Weights of a small self-supervised image encoder.
Model: 4.87M parameters, 48-pixel images, arch gmlp, norm layernorm, patch size [4, 4], layers 16, width 192.
Training: soap at rate 0.0017, batches of 64.
Data: trained on photos with spoken descriptions (Open Images, Localized Narratives), 203450 training examples, 2.3 epochs.
Rows from block 9, named by matrix and row number. Rows with one number belong to one neuron. Each number is 500 + 50 x the weight over the matrix's rms, rounded and kept within 0 to 999. All counts start at 0. Numbers have three digits each.
# u: gMLP up (value half) (model.blocks.9.mixer.u.weight, 384x192), inputs 0-191
# v: gMLP up (gate half) (model.blocks.9.mixer.v.weight, 384x192), inputs 0-191
# out: gMLP down (model.blocks.9.mixer.out.weight, 192x384, transposed), outputs 0-191
u.358:506487507536558509462477536500474545501514450460605432601476525425454476620472547455490515419436496414446570472592497461428525461442499449480463474572541440511430480486501554450466575565472444474547557593475546466448499598582476514579504413553471576493547589513508432480496487511458631631508579548473466518530489509494418577535477454517496473514469518518569473487437532591536494551511437542430538429581494554494483500443554463406492489550515490556482502452506492452527485468560508502397464518521454467455475451369439444533584516543564485479425478493521526436494486502359498551
v.358:543462465502638421450454477452502586488468512441392434542510558520558539446428519439381518569454493518466514487537541511479486460532566586463458505568459510449521476482477526495529504392534507440514528496477448495531524430437480516581577561423478478588558434531467518467425469521465522430512504472484442466404522479557524561506471572479522437548589446509454522545473458517451547522587548571478517491484454349445506548418449516512493497561416536440440394438549450392527582494504438594557499504463522486534511495381445439492471426423512434530498509537524468533480447454553548544
out.358:514547561544527526502530475483563493439528449457465584540501515443567554492571577547523538428511492503405504443430493587457497396587554541547382404544518482464510549448579434572486530514416539532473509474441430474429477467545504464486476545379533488523528567477592499506474454586498504453580425486552485486429373504523419433498528467427510418491586443530441499522496589408595505440529496463480550476502475501523561463553497527523495563484435425481454582565491523507522403475474483541527575507476486499507551581487523572446490509429505583537570451464527491488443507417594462460
u.359:434568526534582563443559469511536460568563464459470415428538441578497557397494462487468456481480434494557577473477446459539543479515499472573570523525561565522390506491479601577488448401492513396478490547430509376517636446518493487553587500460450497519506520494418487534496440485429467532543532470517489494566438471480456523452449428467470580529534570479470448520523441526486503587542382528477411573444501626440555458424451503426551504517412506579483513538540605530521579454513562571590503493524504487480493510415547549496557445574452608526566497590452497556475471549472356561
v.359:403510509468506499533535534514482506572434434548542464515499494545506561450561454553440459511461453545552557525357546466559494559515496463552520511465386560606484421494460504535447554470613521497472498557513447422540498499534519497503527510461449446457480414454462491456445516475464493528491495492451416545574522467522485536468505489607461547604413591512472555459456459552428492545567550524473504530436476552510590449517495481411418457518426455518463578509538364517490465454534607493533499431517519519431553487527547441533572548575391507436508494470486468479565533503449505560
out.359:564392527407435517506382524490500429459454483462499582573497551463482511552515455532483609476534456455477479408410407489548384505476516509526403509537433523477538461519411509552529542533494487545538531491523448534530473575566552482488559501420543486461485611584556552568538491484546578490531471530424505522439467540519535443525511445506505464504483551482537493479544514457467425531511656490511492468548418562549523455545572478520466471446548488463503452512469475445454531455493504521552468502489447526516510533616493491514456553551502508509470510502491510575491453452475581463
u.360:450581514529469533487441558520532451451430454467439514468512494567583449604542545512506575575454668407499530476488513490419550513491518537484610454478406536486458530463537450503523465494513522586536517563499439564478414556443479507450530595464521526518563527502512436416496528459542511478479486602470559530455484489560498481488472518442528541553457506527471506466533431444531444579509514484500500499531506555513528551504540470561473507610472471546457515563513442566493529505503463517406553460474535497442486521559527522399472395508509465496525511580545494445474543530509472461
v.360:546437529606444514505537388515486560573505538357529570503423568525534505554488518464505441496514423489512469480595464495588529393554506560515449419515532489487510567530539549538421467534497499512489589502476441465520520504415559466493487454337513588534509398515543610448558479458460515565513443379550654572500553550536523563432462436518469554421468454557452422449453485582443446437469468553502454490462552474461461428573480438534539417473454449471529526529428517463492575612451551525538424459485537549519536490468500542473525485540521579527437382467461510439527500394634581464
out.360:544436536428612509532518520507502489514498447457552482486526450588571469498384486451526521487510507513475422448529505464569527539566470491499423535494544493446485610497457522497568479488445485511576401528399433565468546564506467465432479564451499534473496503521507533500599424543496554523429546546591404514423445483497448422510472479480460518561619538529471526545506450541432507518536440513478450526499542457498505468490515526499390521436551456541458485551569604510460442508581432482475557522524517477477380484480538506553554471553528474484482481448510549511463475603440466510
u.361:538485455532530434483470483519511494460551555457456530486497548561489489517483506516606482569505583598547554534500504466477563449514477523488538539489453471494431499461474468564479482462449514522472557505421509603433504496511534556464411450484560435476434432381466521548461516497449416484537497513573419492583525540476515484496443508481535470612573433611436530458428547512474533557483437375506522484495436586481499487533499500604379455521504487532510439487543494463479476507484562522530544493429559433546599506452469487496538581439454514530448557423496527490491397521558549491
v.361:507454464491542515468498556449567427540556473584483551470516514501531543564410417496507438463521516585531487474457461460468465522482531465494573542453608488480523534515464547515441518492584485589522434488424489595555490441523446496475483475523470564442458422499491561440510472523412466475494520546504405483470610522538500520478455497470479497464558519604481451571438501516553420527437472450503578443534443546458537524560441466467433505391500471538477459523587416507430523441492582572511436465561579485517460462565527513356608526528555459518608479515589469514460543470618566565
out.361:544552465469417480530571495458434522476460474584519686491549433423498437521490496495506484406548433465465366524539469481448393510412604474560591453560522484472508462489531538466563533520559484544508485413477484496485514507460485493509501501488405510525481582529476571434514563557534474477469480416542546407449564439513477572495463556475498550488484510504449488482446533607506452468536470562499479403542508529491509520475355576447559487483561560514495409494481499537536596540580542516502438569640489434467476414505543566447475466565482463426485447582416459569514552503371442439
u.362:487504558493463463480533573493495470497536435555478488564485499519463461487520487447490557580562506574522542544493434470522450504450466491558469535505508523535528551492530482584521520512511598458478539535522444507491538520456471530461502504449495387523504551504482475562513505479536399579473576563502509481460537574501525507503614478457480549464638446428483493574506453540503528492567538454512507576508462535521414518482524500524511524517444532513485559404510559462515516550520482517458537446423521518471509574552557574497447465542483510459484362445519489498560532504505473422
v.362:637493582458529448313459557479511412523521466412487535476558442473473523473476523495517458515433436517489451542530532478516477475483570565484571527504540417510471405533496475569557524496517546512596436472487543462439527518516518448468440460587528558456598541497515432434506623423544470411483523554494550505538515540541455503509499506510561494557522464482429482466534571494565517498519436484469507535555477461538441505562461476541513570488506477581496497495439573543523471516529519494435436555496490533572463499454551542505584508493508455514450529413436468530455409484573483503
out.362:486434479511542500502465522561498552493427529478433494490579457493482586518508530426484527443477542398465426482415482566557525504546532517463551559510551473444496428509576476526452541508528518514505600411535535471522467474538543439472587532496470464484552544526553486464468440473453515538485397509548403515598476497489417474586407527507513488517521410521608594487480506470542502549472419516436488567501436463461499475534435494475452492525497559478424436524528561538505576528487436440485460548549511421564533436469576463564535534512445573447464539499550501527458527473434540536
u.363:531484581579475536494441534568480630518514532407487502555542535547493451546527500519532483519548539546582491505503534455483448526499502473579467508536489525486504438467461506444558529529441496537506402512407494492503433501566558508521494643517572531474441581525390456505523502534455424524544513513427457488555480498506550481524443430451564566479473644498465324520518479505479489467524467480482519543474517517477515489494472491513508466486559521434504530480544494550459479528542607548475548567511376548469544484549464516531526474539499439503456546462497485505482424533490527568
v.363:498565443440495478541440567455615393423536471530631558471560488520488372413514549491468430478416485515495369441540395416538445413479433483477423498560561552497555451530509513562493502482559437406514481629446490579514447521466575443468565391504532594521512567500406550492566519535484549510532595601498439452546448471476463438556499449516554535453457581415490464490525547508467505463487450510494440546426468552507438427536544482449541562438611480535538577557511518505461510505386502537592558561495507588545370433493564506496491536519463493388562561435490524547486469395476472589
out.363:529453467401521560585474458519593459567512562528527444422589442482457470625558529502439492502460427493540414580490449643514520488487526469356416409528427533495469538522536493515482481482594537518588492549561490499501511447502455486457523456497570508489484573491465476474477452673485545463507508512455431516467587460537514532500466503456531445502477428538456596390465415496466478551506437491511466453533510479527523491558569499538536576426461549455482548497504555449524588515451552460515475546538466531501441543549530516437587512579521518525493458554498588551509598542485526520
u.364:446460522534509489491475513461441510535504422525438520401497528515470538537477482436486587556519573476499526555491529522510573454395508539540565467450480469553451416564476556498598450591478571466517380481478641476526481478467506559455413465484561498493520554514544505486557564480393466461516485405418527511505441435539554525489446408460505502539544486394444513530623520512513528470498494557457513512498531471387491571585517509503545518566502400421537522485462432551507525574489524493512541503552535485510495509491539415501402525499453542503471401507497513507473448526493532507
v.364:520491494564476595518534495442595452545543472457435546568515549492471494528496548494535569521502538472389498517518466444484590521472591501422499538502551426496570419499638547442518504501505493434559443437430536540433466492574519595487490530490542613510562437470464517568532421445552515544348600411443560548504497497502482547498455491467450458561497502536581475522550497508480492503440444523506466533548486491427465491486473461456547516478584465526524512501563532576502447553443488457490475526542602576523475444619457505415437527567461480440562504583408512492571428527569507514
out.364:444457433544486507528421394480528539448525437582514493587481531547581502472587503502456535473419514540466522501426513465480469550494506535491480558473597584458514555522577488471524569502482493570515590578549465478523454505482445486541513507380457463427505425540491456490544428470514593624537558581541518579591477535511516433534449606515537471402445418455513436543477518505517549553512479427500485461386506558608610488615589497465474503488477474486473518483455549481526540479554413589443514478490538484479450503555478561462599546564454426527556517574540538430532564464546454506
u.365:440522485474476462509467442590498541520629580571478535489474532413482414543498482520519543564454497451555477527553476497534557511472464385551457447420484591438384624463508516447488441508544499473511443531466531512512439510470355528470457463520502517441580532547570479522474490600552440501576551522495503468463459426407531519477498476492502583555430513451408470557523517538412535466448520529457400477528596486498498525628552474506461455498470546456482497534517466546518501558450494510509465552417508488474597443590641484480480429621369476486519472490548475585436582460545556485
v.365:453470479447435407535578452578516519439537534497521597566413565487466482477438472464482525496525445429486537498565459538504496522489507475503494427446580466491507527520490584524568413437467536437457555458484531510423580441560574502503552494477444443532499482531462496599460516501519645502540522527494458519577622526354466491484510494453374534502501577521522549459543479574488422421429453550451477497533447529427415485497527551413488481511528466446499540563485559509514583527525507477362507550508451534525557501539466503486490448470432448552551482438543508557477439497426418545
out.365:373484540453497553465480580492523516443437473526577482453559478502530478519556478543495577574400554431444538484609543565485527614439474511479455467504504479518567476518486651562444515517587541484471517548487469573508552498506584490554512492452488444478433520416443569543443470560445563481490531404376509396531515574544442389481552395463553498540423404462526429494339462533502533519511542458411515444507436510548536493540525418495545408540499478582524501576521526534551581521499505542424514543522550466512524513488454541496514456433473417609492540466491494460500464498515472475
u.366:507541480486601521481523582530464469489490610485461477512525432616479475479462529530562462486511524475515489480539551517566545496469529455492550478537503435558449512481511472479590480461561510545612489468508508456507470531493479399504448471531515499530549425580466548522544558492536460495501548541569439592525450419550603528472504480476565419522531479522461524491605555574481467384444471589481398568521492492557477511438492486440428508488456508467549552489499512447471500509458491487552490456525439464509529527536517504429410487415510524431479633514559459516468516537547509502
v.366:537515542431457535493603464562512483474541418402466569558422535482577582560526426501342519513461520454473517479471461461491474556533541523544518536458567566546481451429513488479477467582439492512506492465580574509530503500601507410458471525506572459518562442455448444484466587561462547500601525477422501552464578425526591532503530532535402494514578493513479532484467534448437447425498488449515526419531505491570578531508529529495496512509487487528458532474549380465505516494502565485525575481578343559485480486463558499470489477582525458506471520463438489467524511440446531469
out.366:531587484487513582482464498484492470514469500581468551552414560467483466583565506442480480533510490552549578488566447527472519486600567561477496540517497514506464491452507464498539440626519480624483550456605473569504533423434435585497525408516428448530551557426559510484506497515532503504494514464506537432580477473414459549477451621600436502560498428507501526533428469426474577501515441575519418502447452529481506527516526515606602511398423421501474523526499543473466473512406442486589446475422597514508500521447557501497456471517519506525491443504548569484536472570470510457
u.367:531476469420442566518463446508552577549429547485473535443512573504387544517429509495581482579538503549499448436477449535446493489578534417497404421539550546543636504565496480456505503506472446462550538416549477458559438513450492405509451503433458531426497506484494479532437415503534438490417509357492502562536480514500530528581543520479578480496470512480419536548499509512476539424496602477478448485528524516529476513502437551432475486420582380546467487534516508517469485597446481542465348502416437506532513576455510576514498581501480552582458416450467613480437450498510556510
v.367:438512531531528434569562526507479507474476556527536539390554492526462421474522468470561496499506534461459625447434482458552493465433489451444517445422525448414560408551470441472489487469471546508506559488502516399501524552526491488513531446495480571530504461532509525454473538489510466453490490513548556535503468526449515541539558536518457559473493527534579437556551533518541533487527544493512519501501477491540464570543529582471448530489475463428517535495526514508512510506528460520475507468509466595496443572450599617506503528510535493535520462504551453421430457588474541553
out.367:461520517535502498573542494504474466540533441483606505495581464531622555530529444528464519519520462524544485459493584598448548431516501560517477465494556458423498435504477463513470528532540493468484442562461556511526558572528481477501505524521437586568541537456510530501481513512642500531471518557528540494511524468572515527430522483464475529555481531554517471507413497502571545532438486535534518509466523416431459485489502556517444544511504497481515495530500470430540505362513485525453480495513428516572432458571593536474551417515531519542508485517523441524482564569479483522
u.368:486591474484553420478496545509525485523481545474528564540488495557498481451523610510503520528506434463463399492493510521465531490501506480574476508492493518501475381478605537502490518405539489442511541498478535515454471642479568518500415479500448470574420476440429440540421456345466481554530572570499501442452396469471569442519495424548476478580495462543539677490457519538583597505617494472534448548344426581559443507563508492542488425579502439477543479531494510565429500560486558442467451551475535487559498566557362536471580386504519478456542462531467450584545525550475496569
v.368:531517482439476497544414530564505462476496557415468532552505580562575524484500444438511538634524531491480558490548534553537595463535450461519504524535519501497415508543464522486574472499538473494474381458482465451509513471416448486530508517436487503565441435478508425521423501502588470479561414470456541465485510485546488490521593477460556492592425421610617529441439489503543484488534565532533484553486542482485525571531412488564460440564492466507525392487588461485507522493428540422543537514479425524471470478445490550501441463558590548494516576478460544492367559569499514458
out.368:597502479477433437397546438384415484530534469539476435459505585520634481573472481520509493523521519479472550409482451496545494508433505583477576465548518535364519558445435404537446447528477482502551472463452578479483427455438440564478511499515622580558438538422541390502459464474582545549492519481517443483564511533568483551465480501465469521499562470441493514517452485416518447539525530564491502505544599418474490479544471448483531547497535559464550550567428536448558503473578463545457511476465471535531548532490625501477441530508517466591536502510518427451414543544469434513
u.369:503568447487496463495491469514511528485483519515444519480511533504506547457562590480528438580522525511502407425559514570435504468504482437488460516538498376571538525449503516492373503486547393502449524529522537537530391484527451583528511545512508416527523540558533482506450524514485464533468433479478456547429482594453489510519436487498515486506563518457565530568473436425482520523541445472549554444471540512514478481491537398504485469502415473528505526502461508502531495549562512635555508421452410606468586529481526463541529566520520473515471472523579443562488395472441510530
v.369:539549530541524523434537479500450541483555512488504492457500406527497519511530483471502455480426508561566490574480508544537492482563549538422582479487473479474505588444505426506563544546534521476592468487434485478554428418481522474469471468501454512475496423562512540490582404522502412472490523547500492475449484492523569493531509453607513533454490548499519576474519399412503461498487518583498472531459576481475556531511472450485536516536483474382499553461557480471478453460547506446552445523548511532461565468485515485500474446568533499509455416497460469526456592582564476536
out.369:431486411436432535516454563474505434450539549465519445554501544483460478546512540524435547560367373547560512444561571562566446508473495519438468506571497508470419514522523466427495524534507563498531489477418482576538550522538483468453486492561422562466486556442458611454462512462514541493484463500492529450498580559458495496491577532547483534491530510536471506497532527464417478417535535543449445533571502451489515432483509540500504492518493475498498586550453452590402536430490548519529449490521524561543408521528537483506444521439501505558493537396456449495476520493550442521
u.370:455523488495497484482551457441455470493547545452555587507512390531441490473481444455400635474509488390475566505471487459479455578566507537440492464539454438563497432385544476583486560486509469473589498467453493438539513508526529596552538511393501544440506503488526436488481452518481482381494526516428530507476505513517435455500572504460584573494527534466443532462540456478503544511464598564599478475536475530495468565559418484478484429427455482562500557417533509514516518527583475539555548485525505433449505513430474504505471452467539518518594454517512486501470484412515391459
v.370:503558433546547437490497410437575495436487493494455476508427526517434544433507424521554458609455587551506459495563516430507489459494543507524496517471510418521536484433557512482482545528483467588421448453387551562600570435585536503484549411482413485458491476466510549526419461420541528440433510550511571414505555469595495497507410561581475519467495536467427548501400530443462565600533576546573472552509537482485469512546423436391522489544517467536462488545499518505460490488593617532487519487543472487495428580586508505522468510467464512527472459501484514468524460487474496498
out.370:568558562407447522517551482443516558389472492639589461472511579472578537648488562501502474533498579463441525507470489598394568441475455521552491490486489534474571425531394534582504484451462487416516531538493486458459439527483523520397621488406483474554462540529529488507457548539497453561470393609399497443553525537495439569637502450496501541445461445536493465532556499516439495573552478503467497473475531492443541509592550519498425523457530538415462456470511513538418544473422491510476449528592536494509444603499599527450565425574534536497569458501546517454498462519560516538
u.371:510586465460523570466519541422449501483544507501482429465510501552596504528478577558482510453468533520430471545465415524433586525452436659539477557479487533494531541423535476442519529528501541494451551438552567531445529560494491578567517417520512529432511434443564386486541502504590511530486529501441470484576420504518633509489588574586527550603484412612598532544518470571561605487552466447512523451460524406558471497515485512519486597492492503503397555439495468533480443509459469466460556443539505447508475486504515488527443456505585512552555539548482457527517552552481389549
v.371:465460472477383446476499555450437376509460573514400517524510525582453451426549553508537525538592447553533517557506510458507551526599470498435468522554508553554562541495569511511456421495496506481551460561496486545592422553540539573607532521524485535447508491582522482515525491474539547517429450504519552432523497474511488597419421470552427501465418529491498497516498516512542569493478488482468382514454425437536510561456545549478472430544556456506582497501385502507508495456490472536480525454420462493519524537406486469464464533541417537425461492504492409525514526466383557505
out.371:466476473469540440491414510602492530540509515500519505440494423446508544518606520487521531472526436450556556503426584570562528579494587472560411477552405636416545487507454512545578506510563521518512477494522578467510551565483553446455502439487466528585551380493462537489596497519511519443632418481425472476526600475482410541495539581432517440507434472426525530517519460494524403544418501538461529477605464581444380466484490506465502504562493480494522406458491544453446498506574510503438428474502557491579465473527502530447519492532522465467473460499502475501497513500545451576
u.372:556532559584446515557504546462480561513491600481499539484689545477559522500454577481514445497460545455444509462564522502528503495412538574506467449530464470615517424487569477480507521478510486471503435481481421512486525489582491527439470448393511613451465510390604495505420450425478435468526479537429602464396490445503514503538609450541493477432517479437551399557477480538520444485525450568561565430480542477527507521405461587465452503504500536543506410541532497476579521540445515537515539435484512526564535501426474539430434528543408453506561491555516491507481553438632413509
v.372:576500461540465471491579427478495442484551436518419484511516434509457540554524478467562478423561571437487493584441546558586593454498527469464406530605400406539444449505456496469479458436507459524521612473594553557475468513573428467495468438462495482397480426454508483510549609529639484537492487502460518462537503488514421595508564520611482546441546543515479491485561432417518523510483540475530588534543478540537454411535417542526480467544499466438535450539514409455493522461532495428559464490427451460531556480394476516543503395415426467452516556440526438485486487568473581528
out.372:449499536480498518542551466527441470463428500551413494462454488513570557548419464523477419438510456569491537507451548397549519465630445566500371514517544587512505508491446459486472558506398501447488551488515434522518508495465543533499470522561477433482440498606549481562505509494469540525484497474502471514514511455435468550467440627484558555548432578588524606515508493525437545425441506639379524527527471475445441499563489475430590575536386460460494506349506547617529364519569490429470460429497457435480509564486552398505531541453541517524495495509488465507469390497420399549
u.373:451497392522390504466555598500468548542498551403477503436501410519564422441590477476567453454497568507452430479574497494488544517420577516507468589533492559519451458596506439440407502524466390439577507467529501597389503527471440498503543545590461477506450469442481470415567457533486434524547470515444575510480488481428499469489530411605502466527517511552490453468464416462523453508525584452562520512483415477547480491535518539486487430438541511462537551530488495463574493511544485509538455459485494493440448543484553491527442473528387479424497509496562462582535469461496526594
v.373:489488473532451511474443537541500434489585568447431396489553503553516575440477443465521491478427522522563575532515539481530472575509526544479535446426461471482537495553480433521630516566468456584507536418465484502550452477498629549539470566614502467568511437501512430432490513436461488513467502468568534472537459585452525430557527495514482521487546531442493475458562451520542547475477532453534551517437387575542487488525493533459582510514510557485597442531496544473488551491529435509427576426543514488461528538526505421494560564462502570510509520464484546481450532565459545545
out.373:419469571530562501473506571512528464560415490593495528458488480566520452428446483556469500519537450514554546479495519552512518458523499478561533469453464468434433550501587510625508504499525546562606539419510494547497522506516524448546484462435519548522455444535537460537551495576474543543574448442528457460550633469566441591505528605513434496559503489457476437472622555504431526513500429584429418439506542499533547505611493564492542503488542512497521515541551532520535499507502468471494443541402452553418522442431469479506513455447533493561476580468642446475462501474442530587
u.374:452566508491390572482529529491467592487531518580443502473455443555551458446525485549443485440459456520449448524410561581440481489545557560479476475538476580574514458468571570491447457470543607532521463582478505482474483626506510466566497424499564422435550512452541492474441542473507491535473442470571380504528497526468615561504518513515511604558487537447537458513563512437500462488548553434428628529486531480468556509385527535372499532556449528469571452555515438510428610519474523448463524475568548477527502399485513467559534367453537495502556480467486514494545458554653394475
v.374:559534464404428523542527588451463482468431520523492518453457474594529500479527600472566556479543471510487501485504520519414512558500563460512472586361464485488494510440453518615488520479493497504545451524472440512397507491546566553488470528473476507458420426486464522495472516524407450457437414546479460436565557432488549514541555562494478477474497439535494464495476465471489418462544476526533529459465447533510583538548549512497327447578571496403589509513533496583623513533500468468475472519444545434560502568499484561469455530519424466462482501481484437538449498525457442527
out.374:466427544442543436464483606514474437474456552517575438450567479481492451581519480438615550437507545596485528513499503488567508460414458492546488577514413442519432610482384533547529458421450533589403556494521487533490554457445516422515540472457472454499501526525444493419603530494436559497507489463443618520548370520560524573551459463498440485437445493511507516499517500420525521488491391471589461509539443490505484511547552503518549420460521443598499501515437487453488402492525589531537463529490581523409537481513456508550469567611570482486490524531423502460484499468481567562
u.375:503478440515425426529522487478548465416497481432514494462435498438541570488506553527648523505524534471522482578523500524447546477585378401549453477371518574494540481506505556457563406550463506534526488556545541447449590408490448446388464536507515486441479521521483566511497573577530535495473495456497477520623596436519478484553503444525504549536545473470547551473535481524480544522500453496472452434514469432567441474598513444561464452538568513505450535522526497562571452514487475567584516419434525457496437515442527588506525465519498463550478506568538498521466512465460500500
v.375:535460548495474487454514545447452527563516450505535556456548510462543516456471432492533492569549459436539484583546402443537500530464458468456510541367484420508558523507517485535513621423492381552381481497570467533443516564422586546607537448465497472465538493497410487425449573629538482560494470434494514488523449514471497480447384456508457482515476647416512545500549576499519436419479467509404548445398550448553480486567535500464481528531490532557414557406507397519605453532479446576569496461486564469500501451544433581534569475562529428524500499507528572424491433499534493497
out.375:452520443472446432488516507573526461459479493566464539453601491599585442543636505462459527441499546546532480520515506436565516516461499543473557476443512513520508554590487473494525559528576552400486490498475530632503397577494521491463442468441503540471484433538444370425430483386472457494464598527565481493481452580542597564478498477549553519500347493468517451542449520533486491413533525577520497508526600547410518545545509530374442543443536508546535494590565494506522488571550494519480601462409423528520492491506474507460516438532541490608479480534414505560448457421491517428
u.376:449451540481468550557513534497545424429478538497560537475508538468454598445508466416560501487522497484458571478554466544484425445581490492461554511498419501540490475477532502476400545525477522447429531582540527515518499452457525576506513523410512540540492396469520471488502507548552462439527575602489493497539439483507516499467485533470454578417441418438495463537406543412516589500460530538516481531499524577552496493457527490513517442497515486437532498484564563469537529548463447518499432530527491390426497504471457530454471538569447526481553485519530507536493549454565592600
v.376:521462535571477488468493557557410506418549537476505497550550564505527487506476457569576432424374536442505485483520484644439520546460560452477496568488491505474466522461479468522461467507524430538506531490468637510521497556458436399505426502560497593539531529545588509507559516387472587601439570484490469454437505601434529496504520513475477511425463510480545470509490565440552450487510554395424447552522538505461531480544435536555471570410525515538409473547411482523534487495476566491624535495559516565473464431531512469478498434431410442530436443405586481532494510508617497491
out.376:575488568535520537533551502538475542384485461439494468463533508510447450540594489648439536560589564435473481529476571448487510555509487515433467517468490511439500526546487367461620550444492512511526554455492380487415473487537607464628484394475469455499483474468654559440466513458504488528410534460375514577464584480405530448505495491365588620535433512512465476481563484511460491518550527476459527529521450470471394493477489528485414511576509539581467475544423398448492440571433487490550565511510514464618461494510463516525444467493458508535451485523506556425602574526465484478
u.377:504579509461531546489468531546455491421392486513429544408452600522577538606470505508447479487513478478401515508477376519528453505498497511536577437410460391478491519464464483519585409494533441413492546415509465491492362447501552577537429430369559453576483527444579403476487543476532486469518531535491565452467552521599476658552587521468522421477456448501461494536447462465490489514427510524460475517523474568502569536468502467597499505513477401503428455451507477509540413552514476454511493531521586462518498549509507507524531640574497538491456435502443436436561477547555497493
v.377:483588483381527449439492570544441514463434568465499418485450414439466446477480437440502494442409505488524469482499580543503506507447487472520618444566504509597577545496529455564518508545468498432498578482425510499502532549498505521586535564488592563482473538514521533544593514484540506507545552440499530521481469514456498438431509455564502490553507465623474566479533558614517477483515498482574497484449493508590394510508489509507555576434528446536443464521599550487539487347500552436366428539517471562491453481472473495462527570498445554559541547495550542478557512486404412441
out.377:476437584631444444546549510406465496520602518523457494519502446536527491593517507536605499464525504466514518480498630454465584498459421522480483618619508609578450457486526499596477509572466501561591437548551518524454564549537448523592582465601487505474493571591452497482522431464601498585482492463465524615516459411429501454458603468501506562520535540511484466410561535543515462523498456398526498570600582506515505543443545540434526462505555453549588566530449473475508551509526457588583525529402531464524499421477499542511455467514437508545508472523490596532506529507473489479
u.378:575572509473447500513556447582605485629506510463451507395492596568450536515438491510434502527472483428557532471528485450553522493526495480528451483560459513502462449505453536472482528518463402440529493537499468483411442541569504536501451418513383546505524440467462556499505460453431518398481466579498566616486481469518528491440537466457569413548637532478502432563547458491453540559572515525494526415464495535444530526488546558427479510483526442557456492461409468547468428521523461488502542557495550525463478497488444458410498572462606506521537504460456481507494573535457500500
v.378:469454487491522511519564550459484543473458454488563513450450512578517473518554533485581459561509478631545526428481425456504484465458614468621625481606537522579358559566489485485380562504457485583511576579517559418601477504488530500468514502493513517495533476549511592513437547449586517542523445490455475461494497498485573564487489418446479522532568472458551544478493523461551493484482486509466556474477395561534467490452511366514362482422472514525513498455547447394495501417537560453563479500441353554494414402571588499521486468488521402497540518529505470512516456514508510439
out.378:506493476463530497596561473414473464528506474486464493524524398524479459441572536436538555497430505539522464465506454495448457567497524493570530459476477540521512482458585488586455512452592542572560504511493475522583523501380535501500519635436451515580544526647513482539536559456589457585454565435415540500569500407577481446482487457542515499452526586596587471467552450491553527465477487543488479549601559531535531513459451499535560453501554544504530474470534604391507502524473501573393443507510599483458466596472519579551511492501522530583456543471526504465557557490523485505
u.379:477519524534468531510542510538495469555481476603498528439488567499414397459466469436470507441516537510449582494464530498498521484484526508528561540467475400495449459507438520559585436446505522519463447511410542537545471453590450534502554508473468507465497428492509465489529570493530445540399519474448462514446519422490615571508529569457506484545441448560554440547592508469448453464542508400482556471559405499516535505479509564524468564520427535493504449554505575421470437502451526506602565455527592524524495530527508511419500481539556429510401440544456491521510443523487463514
v.379:501535506555450433398540549550522565529476507506496514472487480417591440527548507519532567519437429546510483522516507498523544510470534554512458526453492504456562493439534448569505532396447430488476519518447487552498451448514453501460509553495492483546492491524518477454519490512592584493484554524562533509545461548550512479475529514557465468476405510581476574565560523364479563546539599514451548540463484513510578541503553505580495462513463528525456457417481572441481511576466440569447572510518502467557520472559419472428475485587482497516583602447435508571481567483568460531
out.379:463436458520599381530543577527501532452522508411548499502513448575499568567516572487564451524523447391541413520548455446508548451485502604536485568588541603424503465459526466520496529493474534478558502469581469478495517622440519552497475505514421489563547449517416452440525443477545587561617392505498526513542492445584515511526543513503528458512493588493398490548453483487550592533502455549544420548506500421508523483548526516544509427517621479502426504445513503511559476555476540538451486503421494497561521548456558553525446522519522463519490590494509485538524479543564531536
u.380:447504493552575522567574549518555470561588559496509465464448488536488497461552556556478454550573457455512539462527441465489479486561449545494395488491523487516625444557568515546407584455458432466407582503503478464541505504446513513459517518571473479500516393472542503521447616454400574526506527433566491546401582480540438495514493471462493489488506493494540558460474509560550460416415540520511495550518541446547493461470513459501454443490486522443558471478513538488513499492468469461484460514479505525462437478633541441541516452541556444566491555478474550355551521518471448450
v.380:501503460496435507427559429530536536404459501513530461509504543501427526503514456467549540549476492463562549542471562493365517584522490420560392551473467532528569487541499466376475536485512544454462451577478475569502537488435518489482579453503474490430538530406526445514527443538456521611415552496521533498460527516517540461538525551502452488420532486495489421456510485523410556505514543406533524526617524591517456515461517468487499574593461409471475600507647442477486572476486480415462535519515487462484566487514546583495478471482529379557538483441556615545516425425535506520
out.380:527451540454425409510411428533515532496404520544489501424481532556526456506444417376502542474445502490466552519585503490497519533451604459522546482477542577518430466490487529466552440519515509601574478460423592541443559467443402452544401482476420496491540538534461481421595439508595489539535519507426529587540519457520420447536539460462466534508499432504487531557493445498475475478555426539580423517552458573592543481442516542512513613475464397461474485537479504421517488460523566560533435550546554380567616517435497517522553526492422485481469476520487513607456493495561547507
u.381:563458442523514500555506475482482444545631484487516446424561554454538501585487482438548427460547503572411494566527503480367546549502575495449580539492571538458521430414493488483482505587620461628528557457573401466472487547545410492633598499372453517463492548606540530485497460528501508473544461383416471437472491504546484558505511457463605495474510593496600573470401550530577481458617504429532475447451514503525504420511481510486558438569529428478481455567457571566611496545538562552470452518438530432546448469478510573450402526575534465544437513499559485423537446464600511426
v.381:575571576483501506440456546467447469551520521425467496508378512441386486499515504446487528460471506522453537455566475431461345453475453507568522451578489564588569477434538512505508465413527442476448516517483512422558530504477552525517535593526476526477595490469524448479318490509591488476497549592485525590577428441584539468448454573496516454434500582451470485526431475544476505495578319527527534486517536455381496490500531443563424430530514401500509529511549477546436581563459447484513504444422468443559514529519503507423461530493418503516531356435416554519516482528633476468
out.381:480516631490421485610549576563555463463477518523567489518481508499540499428469613507495489497482395471492526454462497522561399441594464506517543450545428478524520565569533529515575597507498462448509404521472500456568556556483573557412480428551452516508524531478495480497523527486599488543556521606493463517538490503500534385497478504551424448465505448433436402568525506498424542480437457511569555494527495508535572508538530564469438560469520584474475573432575452434461557484509531441522480547537531469442548512457562580473567529458481469399541471476403455481479467549546575560